A small multi-label image tagger, trained from scratch.
Model: norm rmsnorm, num experts 8.
Training: soap at rate 0.0015, batches of 48.
Rows from block 5 of a small multi-label image tagger, named by matrix and row number. Rows with one number within an expert belong to one neuron, the router's apart. Each number is 128 + 32 x the weight over its row's rms, rounded and kept within 0 to 255. All counts start at 0. Numbers have three digits each.
After each expert's rows are labels from the 100 images, of 14976, where the router gives the expert most weight on average: "responds to" is what is common among them. Only what is clearly more common there than usual is listed. The data: photos of plants, animals and fungi (iNaturalist). In brackets: how many of the 100.
# router: router (model.blocks.5.mlp.router.weight, 8x128, trained with AdamW), inputs 0-63
# gate: expert gate (model.blocks.5.mlp.gate, 8x128x128), inputs 0-63
# up: expert up (model.blocks.5.mlp.up, 8x128x128), inputs 0-63
# down: expert down (model.blocks.5.mlp.down, 8x128x128, transposed), outputs 0-63

# expert 2
router.2:160084139107074132096071141152131103154106108086124151070103088139130067099165099118125110124108090115092092118158153147166173184136174168148173107167159164158100153108155104122119126163132124
gate.0:147173117100034118168188099104081043090140137091081097083156067125114107139094146151095117125150134100107188120118083086080146148149183140154085114079126103125186138122129080080141063095122155
up.0:143118074153150131099121129183131134153141131125164150135161081111082092110134084108154126119180139156128110076129134177148128082140055116124132127117076120123117152160076117120134087121123085
down.0:115164174064131135153071113089123108132158080085120118093111128098115129151118097116110151151180054137160148099107143114158134126112119114109159123140201105117103132102160078093121087114147129
gate.1:086120143176191157174053087118113137141086098084148175116126184078145124172094098176209161115103110147162111122147129175138139159124080096107168099085090120131102193116094146133149137142157099
up.1:154117123138041129133164126090122131065095139101085093143157090157130142115058134120077068120133115131118127092145094104139147135151041118119112126147132163091173140100193081084128078126132178
down.1:070075072125120129074045117103091168122141157135153126164176158121115140139137143127105192132171145142103128165094151095120095114155152069139137110154131125164064131110155152101164080135047149
gate.2:064153151080137096142155136177083165105100150142134175119132131135135172160126129158114102129141136094156081159161178078088119115138121113130161119115094093104143107098179173189108135061146175
up.2:154123158101104160133069081186084135138167073161136117097097126106095157185108104152131133115165137132141109089141106105105169103080085141169116129106131113077119149129095101120093110107186129
down.2:088082141134102157113189147182099126130089087165167141119121122093135168077153159106137113141148109133060065138107124141114125088146136135093099164103109130169094078161117111176099082080059099
gate.3:103111096189112130160113134170163162165150182208102119107159146109097063095098081109095176096138134111160084128113084109118090082119098127127152120126114186128110099153091157087107088157123149
up.3:118165126095069179088144134137109080108091182094097105118089102172139084161118142121156108149162132097148111069098178100136103127183110139144071140152204166118144172162178143159098122123141097
down.3:177093135113173111143117149133166152140164101164120139143148077124129146115111164092155135090085125144136098137150154112121126173145172126088101144037089154102148172160186104127148120135145103
gate.4:129134131130105231190155129119128172090088129175097118082186073132136163158128152120182115071097079206161184111128103104177156129148166159126082130121086087112099147058095177135137104174120093
up.4:145168155089169199117140141149095120127117137119141112110165092111097214140087181176200114119062123118129115088163084066101165112105166109146162108118144093165112094119117115174159098157102127
down.4:141141150118101150119152144145060156185112143142104057153121202092101089105115152183143066081134146113111130101179192159176080085140088126176102117154130169122076161148059179070135100108147110
gate.5:052111143110135112145146138172127159149118078126157119236120125130138144135139105103094070108142114117128147128137129072153104122092102116121114110153134149148118051146175130132165107093160135
up.5:119120171115145085140117121157155106135101089129079146154105134121091100117165069055107126129138163126105131164133101122107117109121065149143146102210131113135055146185169139123162085059117164
down.5:163129063102118109094129152133100123096142197138084167105163121070152142122159120147100092170132166152077127149145145095152136140121146081096146153144133126127160163075060154050078153106165180
gate.6:129108130081095119072176166118072155131104167118103107112150065126098187148108163199101166146140157144157099159145177110101051102119169160147097120095124075098149149153190090119132160152092109
up.6:148160129156140113120088139116126115145154085101125112147131196111144147112109109135129056120050071134143114120107106165170133158086134110065151131163129130143115085104110123058112125089146121
down.6:134180131120139139133152104146106151139143141141157151135109070111094107147150105202104148140150107135070125135150111131112112094127117120094181080105064098168097143108184073135177135088107136
gate.7:192109128207143140153183117119038087161166132163139154128161068084069148118152120175110127151121141179167098173175122088104134137123102137123117089119131169083181184116177108104153186087151096
up.7:142135110161160144137156129102068106157140126141146182130129065081058143113147100224078093142136142166181103184146153141110167151111111107117107096105120127048170193119175122076160177116148091
down.7:125173121102136106115145062124144098185175172124148097137087163121127166120146178120135163136131155191097128085110111126120132100101079160122096115172187140122149154138121101119117069173110176
gate.8:120193094204112123155105101122178132114070159135153114141122124103154146134114129088116096142137147170113123123128104178132088142136116110144125090213132127183068032132090123117137126117114141
up.8:112082142048185153129168127149138121131157146149103111117137089167095137111119159160114166122155143115157115145084123064165158118150124118157124150066153149125143223147164148138107138120131086
down.8:152127154157153149134071175071123123074109176143088166105141142139146097125069155129106160224132126122160126158094180137136178109083146117113166145110142094122115132072168132155156133116170134
gate.9:148152194143124124132145163086157127117162107109116136173205156095128121146107103086190094172183156167163145149105192117149131145127154105083149098139088165168123169114147103189121103135142128
up.9:136115149140149090107165094074131063180123133114142151123091197173110106118138129193162158058080126149130155140107156160128107124154121122161092105126146037090129138140133139161114130136137127
down.9:109135235123145088108110073127066112148110107166099177086115164114132125187125133113069136095143122201085045128069123138159162120131123094137133186126121119106097132064157037094131115108157117
responds to: phylum Tracheophyta (27); kingdom Plantae (27)

# expert 4
router.4:176099134112087131094070128174117104175072135099104143077092097159142073086150111106148137153098097096105074124169145145180167163130169185149166115163120166139124167142154094137113132181145144
gate.0:096193060131113100055122178108095157124107155092095087170115085162155170147108120110182169162116133088122112092187127164093098146175117096129116107102136093138109143146116126088170128059130142
up.0:093137141084099151100118150110105143132103166113109117180121120142097188110099179088125074119060089139137199182129166128127117119120129114159115112137170109146110130149167120122143106120132135
down.0:109106149162164094179123085137155103163142126081104159150177208152117178119083108085146123138132010104130171087109115129117134106166198126172167057148125121149104126175131160157174144130157130
gate.1:129157174109170170103157144100159159143164091120145114150123090114183132188160093131121167088165175133128144105134120135155178102110102162095148145082116131143091159148096141084119110153156093
up.1:119131131118142134156072116119147056150059167138161128072107120140147140133104148111094110153155078106114118067127155060148101121141111072152106109117085144169095113148142187192178112127125099
down.1:142130148144050170085120105125133112104095172091127044144158108111160144136113104058159150120108190130134179217118128118075118156172124132112131108149169198126106150135109080093142137159132137
gate.2:092094122166093150173207141108132106125161106135135154153120177166185100096132066091120116062111149091115135166216100207166111099163154099087155116188089138120152120192198114152149132153091146
up.2:127109163162118135131149104132140164147119121129159208174124084119106163189131120087058133114177139164116133087182163186153118085126111136099139119137143123134099109167161065095106108147093141
down.2:137147143101167134111053068131161104137109123127108158113146119104125130093162109109063159214162157119091191102139152104105140100159169126129122201175105103138132113175104090164141089106120133
gate.3:214119088150123088148185123163155125151142163138138044112164030115080150098175103094150101103144145136101151154193097123130123147148131167061146098204096116080152112132111127091172189117107099
up.3:165105093131095116130128101147116110124154196132088058087170090168111160141178111088158104098160120172134122131158143118119091133084157130096175119140080137080153090131109112087222172123111103
down.3:064095123083167115136122081108119117169124086133110094124115117167060093122117156074065129121150170092155191099175103102126142101097148174116165111127135147147124172178115172059132114189139137
gate.4:155082062052157099153153147086150141095142095179208154092143089059148150154087087115094110135142166100191093074142084114106141107066146106126115089124121107140175164147138139072125087105106157
up.4:148144124104111142086113102159115141108056145056059108142159166192090093113181134099163152125117101141096176147163151153144120132138106134165103158160117118130054127074127144144156151151161147
down.4:105174116124110184167200126108145136102118101099139178112083168080161071138128084109185139114090088122112106148088125167096100126123166100062160127182124128112183115142087147137062123139146135
gate.5:154102150124085110089169153166136190135107084157156152074111142171086155165135092133148108096144149112122094137158117132202186064126142114111145130127155096128146073135113127163185125112100106
up.5:135126137122139121105159042090120096157176086106126130133126095088179124153063103084085173125149105163159104139138166083162125171116138074131099151093119102160157121126127115121112154168171114
down.5:146122120129105094223212144138120108130140079116149200141138114150085126101182111172147122136111097091107135150125138132170105107100156097128115155115156163127173084132142161109174057198150162
gate.6:120106106127141121133116080120119142056176096120163080119158139110088149155119116106081166069125127072098140119142126143166083113122209172221157124117097142136125152116167115109125087172091156
up.6:106136183110129117176110109163130131163128126132118131121064120069146090122125162134144130093110109188125177146170091156120147158153090136061071064151165140140177096107097123153154177095149110
down.6:152096076107173125125112106137098088103108141120105084116096140111063148147093093178054146151134157094108105152081031158107102117072118101108120142099141116150170129165141146173169158212158152
gate.7:123120112108137145128159178122134124142148112129078095125096129125176181114131190180190127108105120017138144134097151141146147083151071136151164119129134075114131148123125126048126145101177126
up.7:113119116099122105156120145102165123119103137144128185130142173113068094157175051085075143151127092166099118108123100152074119119132158116104090136122132149135148133113134101141150118181161171
down.7:149182146122192151063137126197151129081088123141138130171110169119132155121115159093179150078107179138170176108144152161162137098158124196113133132145140082145102104103167155106128152131054053
gate.8:101084177113101100118049146104127124091096089154129118152145152085110140150103124131146108155111124162132100073134109113105120109157122194120114199160076134123169145170109066160175147128116153
up.8:107139162171157113137116122062145080164146090160143118105062140065134137086100148056065160162112098118136092107149171103159144077111159146175125134142123158124137124130068186118181153052174130
down.8:116111112149122161145121150093126113067144109077151168144100133151161116150120125082114148118153102098163112105144143070102097060112133125100176105110079146182142151121118198146125121125099064
gate.9:127153155128125138092108087158129063126170154085110146088157067108088099070105115214149099139105117151167064127141110102158157121122143158113095127168106129135134102114062150133129198113197153
up.9:159134114117138164092163159165168109139138068117223121135142204133170138132184148101088150138155114138107134117150150155142105114125131116163162100110095127166128129163130119174157106108116104
down.9:145141116102174114157126165155144197130056128103164159102135186148101145136166169123098117154155169155128142136157112053160169102136145148113174085122133076141137090106125168120105136089112151
responds to: phylum Arthropoda (72); class Insecta (71); order Lepidoptera (47); family: Nymphalidae (37)

# expert 7
router.7:172108128124101121085070141178125105147072127093095164082090083153144070106167082092123131117102100116111084152155147140171157189144171141151167101159123153168119155158123124135117108173136135
gate.0:100100127109102100154088129157074168137129045082123098120157098180040086088068130145089135136158150140136147125102135145146117157100127116110090117075108194101119165094090163146149101089152188
up.0:140124167123106152145154145180084166141173107123098089099148140147087088076096126128102123134130128151106139103117165201136123154103073117119104143107102201102109163087068146141114115122148181
down.0:117178119055124101176151146150122130134101116153137096218081114181150119123133151162130171149189094132097078136099160091127093126125157182132100115119119075137119153112134070128153058158043144
gate.1:136150115077166139219134104103171073134211152110105087120156132083111178059097135184146090132167095073134149130129153126109130116136189123133143124157101139099136177084126109117097142088116132
up.1:109124157174142127013118112152107190140115128130143130135130159125114066168107135099106163147113178121159140130146109150147163114083088134152162136109147156147108100159122137104211120137128129
down.1:132094148094165112144118089148162122132115115115091164132122126168139130147117139109104139149144091087172123068126166185117085091105124148182135105074104107120130081098145124116148190141154163
gate.2:156127153147071110140162110130119117110153108136105148098083102115101109106110133099166127107157144089143120167145110125152171085157167157145148122178110156105170170115125076116097180075100112
up.2:096143150127180151091124148138094146141135121126120085139122118131120124131105091126120207134047123121103156145122116101170123155107128073093088118114174057103128047129123136126184102180156126
down.2:154102202123120113110143061106143109129088135126108116093136120095053114164098113152175086154136124117121183072164099061100128110109140114112086107140096147111162180099106159194094098174138044
gate.3:141132127146178177125162126162189074097121093151138094164069119160172181105082137129147171156152100115136122127156151170098062133135122127115101192125123168166154137112162089092145114129126181
up.3:170148111126160161153173160164151078117140094153145052167063089117196115078110111085099119146152143112152115116170137184107110152116120140137098149118121194169168115110125137101161129071138168
down.3:109124076127082148133134076129137076204119098166152150140135100071115147096131149093162134130083130172137137125120151110098151144196083154159098150095132145149137191105128131159111110187126149
gate.4:125119094159148107068111111090163188145071051101147117089114158091148108139133107174133136169130144150100101129148110136179091189150130106133156139198122127175152120134114169136113155087164147
up.4:162140100157124070075135078065159160119106085128158124102117143113123135171155141153118132155112180112129088112141112136156076183151125113126141149199098135148150114127122161136109173096144136
down.4:188120140078064066117124158136156131055129122104081131113120089119115150145150165162085114098086074107043100119149183118119129159138083165141115135063144103090189153186099103086163113132089088
gate.5:118083185140098107077135116110176057114132152126138105068114164128133186145151120170141107098149199106168094086161067159081140153099190055130088128119155077127103115140113150126137146139132176
up.5:132118091149135099107177101102088112167112142137127111124134080149078087150053120072195147113197135078135148187112189111149152110144118161139132105149080118095148104113121077161163188104139091
down.5:134111081154120116211142126155087122173143125074162095093114161156119125185119138150096116088190117115072104137088125163139153117178104118088123133163164076142183182156160090137122120131076139
gate.6:162123149059109106148208159146085150084147153143122188136153145076086122152101140127165102137161130152133092090122124156132084113103196135111106125132162130075117145124102120095154120078158096
up.6:140106152152137161086077123109148117160109145090135107121134106195201135119157072134137126122092146085106133121102126100174172127117090135114169115123097165125058123111137117167111118120117168
down.6:182101144130113140154122133125087152158113152123158120137175060150060155102119177168127112068099141171100197116126128168097111101159121125089131124158091096103165172155103064190128159109127125
gate.7:152084124121121161116150126180174119141090172150172139118094097177124108152140131122146154080138130160132160099066146083095153092117204153161159080112057137098169189130171154071119148146119123
up.7:121126161137097142120127170162141152138100126143157202173152142148109075108125130129190129095162146112130122084126132098075102121175162175122144113085055152135183172166150171073109122162154118
down.7:138087132179125110132101160161076139126125140116147143164147159110109134065138099110054121120174114098104143054158140154101123205146086101151105151115077208100141134074127086126108129154116143
gate.8:173091097084116164174081096167101096104096129105229120134159115077184136080169121155095166124178119141178103157040125102138189155105084114092157089123153125146153129184125140124177104155136085
up.8:175139094096115214194058130092154092100087117129179138129159188113159131116132110122026175138111136159188113160084101078150184122144049116109149118140116100139127175122126142138155103113119121
down.8:178131032095149175133136141145109122120120136169082119149132177098107105164147091102146099139089128115172131098142165132137128112100109133094120098140128127146089148074120118148158145030150135
gate.9:148092127108110098117093134130198148148148137141100170100157128109163146170170150125122129112167152104108089122167142112137126118125111141108177152089143192084084127145139108145096170101147077
up.9:136102135159091179119130152170129132107075163108159170124131103088163140108164172138118098115080122140173167189121104079159110175105165138159101045154123130143165160117126096139131163150137146
down.9:101144131086126084136099125047165169173136147159129126099099133131111157115143184104178135166156114147121134169110092132146112151155072100094137175105138121150076159117095130171092145095111063
responds to: class Aves (89)

# expert 5
router.5:159115156101059122142111124159104113146084113103129170077095087131088062116161102105144171125112112126099079107137131176171135167123157121152171088154136137169099157141126098155118116158148123
gate.0:181097156102139120092149178125143090110104105175157102141125132099110099168178208159150149129096146132139121144146165048117166106120144160065152133156166146107141167105102190135164115105085129
up.0:133110139118136093137100143108084086148102140118213124097149120099121165215099127166132153160070063147116119126123091045097116144113114121077097117119102087120092194120128106138117175121095144
down.0:155115083081137135057101085126125088183114182085156128141126140071076104132080129138125089119060110171151121085149171133154158155111086122107200050096180086163119113120067098143129059116146140
gate.1:144128166112063132128085117118091126150065157061113155168094113126128182070118101149133145080145080210145138152043137056145117108123096096144133149134160114189103108102100122135120105111205104
up.1:107134163167162110114164136127175124167133086162091051130133202155140167155057131058155153167130159125137074103160122197054165165075208100152142119087083138109158115141069150125124171127153127
down.1:105117121123130154117143119121120174069132078149149129116135108127138113126203081084134104054071095115126135126138147086056152132094143142114131146151082124097124144145115133170104169106091092
gate.2:107118135172135103126121113146188095111108186135143136117149122150140176145177088203116123152114113100112141158089063125109201077061165132154125125084130146099142069133085164047163128129127093
up.2:154119158130088188065147136150112100121163235148121163088134129140118105141145130208075109147077122149131155103122073103145136137063075095107110114116059108145145113096077149099103164104085115
down.2:171145135137110176134110080100148125117096135158148127128112104143162101144140108124113117155178082078154199140087158112123185067144136108108170116121162053115143056157125149108144116183132118
gate.3:109141106149135076145120144116062126079136148130182130122158146074120168170151114110169145173141175122087141048123144151171122098142177161144156110141158100150175093142130049092129158121133161
up.3:143122139114148135141168126130090128167146128153051136111096144075136112101117183118123079074099149066145175114135137169103152144078089111117123124072108164139027128093121133114134098122129104
down.3:164100119126144103142140136086143151105055172122087148147086132068157039162135138150129140139159092137079102174106146130171094092102167125130152152174120150094181129156135069134149137098170176
gate.4:113122126110193142126092086140136155155142100138143136116139126113129141103141136141155089128134157072141099096115168142153134137106176148084130197137080131092165193115133159120166064080148147
up.4:165108135168106155139154153104109114113122170142083061121116124142128114163129109144126156158112105179130125151126105138132149102143084113132075098145206132128142086131166118105128112165116186
down.4:130091163167104143064076150148146136099142098123156133146187106110117151133163121139149118167123153112153090137094133123146128182115118165122125161142167077083156171114196104130108187097124058
gate.5:098119121186185103130147094122122100123117113155074105130175098094117119084160124113118188090112139171176117144140092140151082164119149118102108091122139160081165154064103127111113124133153084
up.5:131157181161157195183144154108133133093065093113119121189146109107111098159128132143113132108086081099157167097092173102133063136163116149172053127144078149066112180105127142129107099200154174
down.5:149130104110141176092122157150118115179101133098111120134168128158169117102098140125169166138072114176135068094108106058128051159112089163130159140105134150163140114127113157189149121185104149
gate.6:116175116188175079105177071121088108136129151152149187149112156136104162049134121102187113108178088158190188058124101091167139082131141097158118136093134109102125096126158175101134136125075115
up.6:151114132071097113077115123142138151063140188163118127126134120141173101084124084070116132121085110166105148102108111168166197100173145169125139106136158142184123071178147076136132176087134102
down.6:145165188166097171152104184163101159069090115104142125166132200150170147071169139191113136118125110083147101151094158144118119085142090117137079176118097156110148223131158119152118122062101089
gate.7:098118095128126140104105154122157132119096130104123129152137128182131141150103154138132172075156111092073066121103096147100037158173111147101113145186136069095137162086081061128121131161147104
up.7:134125128167133122162111100114095130167176066171128114110123169098108128070151109131062086201082148150143168132163121110148171137124204142164148113087127154179111113190098158093133104095138142
down.7:181136124154112147158052130137133137133088113150136128164123126128129124205198098161113169082130082103085089171158136148172130089135194139138197171130107120143135139139115128187132211114124118
gate.8:127141107148141128161128157106131153149124067091178127123143108117095182146176138096121181183159098166113100093100122142140182161167117134142112139108182134133128075117101183155128116152074062
up.8:119159092111094125164178173149096126110100139163096126166115119093100179145177157147097123185177107144057137132171109142151166140132144122173134101072131205129179135153107127122157112176111149
down.8:122099058119084152074134134105165102147151098142070119151129153164152144132168103180078070128076168159152139101063089105137138134153180111147104171102159190133102151126133136116087114184154150
gate.9:132149135071161166051169141097157130134152133097088085135099144146136129098143071148170166148165131111124169111127195136158192156139107141112121134072144166152202171069094096103107137117104147
up.9:122148147059181112063154096115132156136126152074101147128168145118138136134058086142180153167128085122132201074149218146100146077133075112130153175112118138186177124046114064090120156137163129
down.9:099128131147157076141115075104147098144125157148079120134167084100119210136085113162098088153167095142097192124098132111133137167135116080176118133221155119129144090137169200204160130125130150
responds to: class Mammalia (31); order Piciformes (25); family: Picidae (25)

# expert 1
router.1:151102128062061138120066121151111081147094118105087167081126097136140087120148082109131155173122112105114072122171144138165154155133184157139187093171126164165101131130155095151122124167128157
gate.0:103099140159134140201155160126079172111182185105130081169173111113158090142104171137131102158111131159141065093154123086165134155116134120104119114079105044124140149192130112127099100115111117
up.0:158119122116151142036132092084141148058117134164133127087163190101090199103091149045158142148149121128185169119071154145126112133075115178089182119130179157102117080160141120126126122086152127
down.0:088100149120091193118078074071103113128157134197128131103134119062051100103125129146183157145186134105143156078133106126132091107195119117112127107120127132138125071115163145155102157113090071
gate.1:148136167134146122087144115110114086101189102146108097180159178051208134113105099138071111087098047096095112072133168109092165142164098083154106112152123150125091149157165147148119122133087102
up.1:141143107127137116144120153119138135145097095115139137099175142148138145205175153120172103163190199105107132197168087094140090100125151119117142151119147145096111142085137127114152115150138048
down.1:144082172146027160082133107113121138141096069211088094124145129110054159105157142174155116107209127106089101096154123135070107127108180161122130104089110080118120120113147129152136157099202121
gate.2:109150149097126123157151135146145208100161105139148163085101089173123171089135177110135136139170131094085150105151085158125101129168135087099151094073122180091164156063122152155119152100173097
up.2:084181180154131100161114109192159162177177111129149148125143087109154138130159145118149131141153114197075120146130146170146150143125114177115176072129172125139129131104140140055108150186142110
down.2:104182119156169165111161112080100154119173141164142105122178170134137137177094120044091129141105048168140161119117138099100126086160068117088118118096088115146096084098158132156166133094117155
gate.3:125089106101094095131079142080123140164141136088098177122145101161156086121108145168107123148175127102147070169136094156158133077229117100086096065177065150076171082165080084127115165164151115
up.3:120104065098188206104114110118104096093147150139133081174137140106107110075136150121151107106105085179153147083149144126108164138065119148161156167099146063205095162081145162180139136127129137
down.3:090070137176164113130165108086079097175123130094097130077147122095116145109123143123071064117153075164117106085126095117090151079162201156157112136122114128072127113138135136116072105076106183
gate.4:065108131133114138089157128083130152076173136128127140146067118169098191168142133149164129172145143149137075059177131120083145113151088146122162117126106167095101160156208096072135107100159159
up.4:087155173144145128136121121073172070173169120169135143103068111134146175145118133145141156157174112140091085174130155124129161132104089078141128122144131177161140097144162081151119108126107147
down.4:143143132147141090164160190085105153139103142084106157176135173131157097118146147112151100138062138111109065150073120147096122162073101166129171151140184137193125160111087102136135166123113131
gate.5:174157179106152107141163142130143089102092117151109098135198096153139118159116174093124059137143166117111132146190126138160121076207102160102155147146062113186188181146147167115088154093117045
up.5:107083091143098149081091101117117158151167119076158154123083125107101178108141092151116194134090092127146132107085101092098121191081162097144095133106163161070082098085125082144155122162156237
down.5:155110148135133111123157133153102124122089160068145112143172102109104094085098167109044158167120168068096116149147138124121103112114176128142118100071045163139156119155152173146091173152164060
gate.6:081145159184112162155138155152139122074136117105117100127104129094130048159114118141179128104103048126080150164074102082133118133152144124148110217153150157139095140141139135174094081149146112
up.6:129094187163160074147178085092114150198163185075156104097134098063179133147156146135108145161127118120174165090114098141137185149140107117112147088155185146179176166128105071080120109130130156
down.6:183202130098075136102151097086120101173114092129105090194193101153161095144121089094130162115138129172131115086117143078136105145116199171103069141078107148165090141160193141075133153111149157
gate.7:139113105111078144177134129067126139143182094164178148056103142086080079088078231153126114108162162145119112105147116156180129111146065124107099161115114182087155150108153173185110104104148130
up.7:153150088103132090206128136082119068142083093088116158063134165079108162138146147119096178123194113149140123129161105091111099103187177149103102093091086106124125176111120169136083160192090073
down.7:047134131100073132179197120095097100117105113121158153128130109124160084103131101075205149124128123153151161122100151085141114142173073171109122149157122126110123092184073111127117090112154108
gate.8:100150164150149066151139134109130128135137061129095074082108174095134138166164196108204098155134117106144170138129102115150175139120135144091055091107134099056100171107132120117163098162194165
up.8:222092130188087160124145175142118152115118070115109144152136055107097121120091129159074114155122194117154107120147148111099136138095126109118146116180093113136137183117150123163162194167147165
down.8:124160078140147145127107095155184113116166121113120138137124157171142117118146159111173158123072122100118142121142121118175199123142132130132139127076137190097099140082185088178087075115093099
gate.9:151164188126126143068166187121162139111135147150116195124133119115130163122160102139130084214166165099166094060064185139138128160163125098095130125104203157124143127105114108121121124103118087
up.9:114115104101134092147110123080093070114144080079154085141144058144107093140110167132104103092092144153084145147146060079152138157085114144081089104135148113152028087154109144132127153137134174
down.9:104152065127152153127122063087150083140168095120144113161165142064097109164064102163146167083123092092123105149129144116165133113153108160156100093134065096172123075134095161120100111086147205
responds to: phylum Tracheophyta (31); kingdom Plantae (31)

# expert 0
router.0:168130129101084134105072146163120100182073146092083162079094085165152071107158085116145149157099122093102090132140133145141161162148191176140191102176134172157099156122163078154099116166126138
gate.0:105106124147109051151058115082121122116136159149091104124198169154171111132095085159157183151154149200198107112133063128125157112148149158082107158127190067135144147119056142116180112104085159
up.0:135139115034110181176178151112076130182087200121116175142172139125097138065178222123116134130091133156148130105109170165160124133169173123162076138123144111163139109127122116124181166108152106
down.0:224141164143069160126101165130124191138100144102098166086152150117128116143186190109170117175101098117177126108136139116083109080087113104090190150122112110081123157125173114176126110126202098
gate.1:183108071098114151099129061095161104138100126119154055125195155126049096095073178113102152172157098163122126159144146152118095071176162147183117115052148109151088164107124111179176125122105139
up.1:100149109057135129089084109142124141159128113112137099127140141113077135122143135125160093086141094144108103227156178152143109061124106140104125160123172153119124137125092216126103129152137121
down.1:138103060114182078078071109109099190090173188123148177142180149141156177182119135121158116149130178118132144146062105105148091093124131122114114135079190136080104137164085107142094154122129114
gate.2:149102128182111164155155135084100139159128084161141136115209163084104123159112115115171137109184176165162074107121150120119171119153131113100163093100144131062162102087147143170113086085121139
up.2:118156132122151143138084113099125090093137127103125138070117127178117149081157146135114081152091176097142122108115134118150134142122159136140066112217069113156076055111095094168162166110095083
down.2:096124108096117130190128174148162119140129101134055124097050162147086195108073152119193083096179132156161102126143142095130093143057129101135152125142115140139161148157049237187164087100126135
gate.3:125173137099130123145072141120105137121096000140189160184176126159168168153161139137121094133139147083182147157171149127100157087150135149108116102117144145118157138109161113158123107086130130
up.3:147100147131068133143179148143140072111167227057082122096109096080122100158168132125118118143132153133112171095064128111118139193142101140127121204172135115148120097136121111120096153164118088
down.3:094118059108142133097145171138120208120218123123118069227161147122097169112185154185158109157138175161118149140117106074087227106099097127134112120104175069134109128126140095165138132156166135
gate.4:091142143069108096103138120124137065107136082171176143069068160114150125048140145083076137123115140160130166120165173095153142144194135151107064106144123100091163105103105116130113104164060089
up.4:193138151178207100149120156095133095201146173160108198164171176129155143181186154178132108134125123104123115144100130115097099149115089079103190096119092081123174110118163115083123145128106132
down.4:167218106121091128170096099158132109088163138133127115110133121091100138165130137131108101135156124132154150168152145116162076137182100133169121180132057108161127118080127188130109148137135092
gate.5:111129186182133096087185145150066131128167117119158158165154125142069093094135102150134146123083124139096123128155143083097110088148136082146133121148140111093053107100163083103092110126088091
up.5:108134089129161066123150120161147098079123159189147130116156121061139143112131210081137101078135154143094153081114110146108133160224137146072126114110125137097113123138137112148157113139135142
down.5:128128137138103134167152126178111151166135134094147135082149127142181114187134106119106120127107181096115071110153145134117128102136144134125148128074142079123091144140083080124113106181129112
gate.6:105078144106135141171152161212100146119166101102132087185135145077162120115159107132134132153118092099122142114094181093125067152139072126131120163069100112130077184171150129117129113124160170
up.6:175178096116121092133104087052083125143088152113085200108206119094136121087086158093133107098163171130117105141182129191089192144137119103135141124138139148102176104095108134123092154104123111
down.6:155095122148145137104145090118140182153114123228131132142103126139115200219151075059119085123121109038119141148153167127145124202103170136176155143111118147123118144099092086096135150154163099
gate.7:183151110135140171109137187112193144134185129117140139122119099121136114119140127103125078108188112047131123172116151071133160125172105105114188148088135118102114106140115161173138134161128137
up.7:126114112128127095119145068167062110119090084113126147095141167089132155157097195128135139125056114175145126120138076147117101138100125162137117140159128133144142138117112105120106145097114125
down.7:133186157184144143114114080114099138132126122103177157132106130115116122140084175093160059120119147136136078140102138073106107139111072147107156124127082115106149161173125090133156119160174091
gate.8:159117138129143071121137124089155084089173160165161153157096132107042112133103190097152089159140215180147171122052170076129166092134179042130168122140115109125088126130177095182176143102108068
up.8:129095159160131147130152131123131183070125135127174143120105051130137093136119073104148132093097115087166144102127136170128056085058137076078164165147121178137111072085103090118091157118109158
down.8:122163131091127132140099115099127095142160121098036140116139169174060152179109100103119111118191125196165105141179087164114133116121099140087123177086089184092166197115153128171063105094157129
gate.9:055109092181153097148049146185135159099181195135048099157119145132076118102083106119155130060123126109105131101149100098150132131100148126114127168092124112181068076130090170147117139137134152
up.9:008134110152141061139147121141102122114186184153124092160157138146129122136093150066124132085137130138064168132184113112128109106088148115167143124117072114152114106122156132112146109137107148
down.9:079195122141105148201109115090196133142128142115204173148124155101142116155147109061129103098158147099103110146137117103147076151055100149197110140076093162171147124121103175137132102137082092
responds to: phylum Tracheophyta (25); kingdom Plantae (25)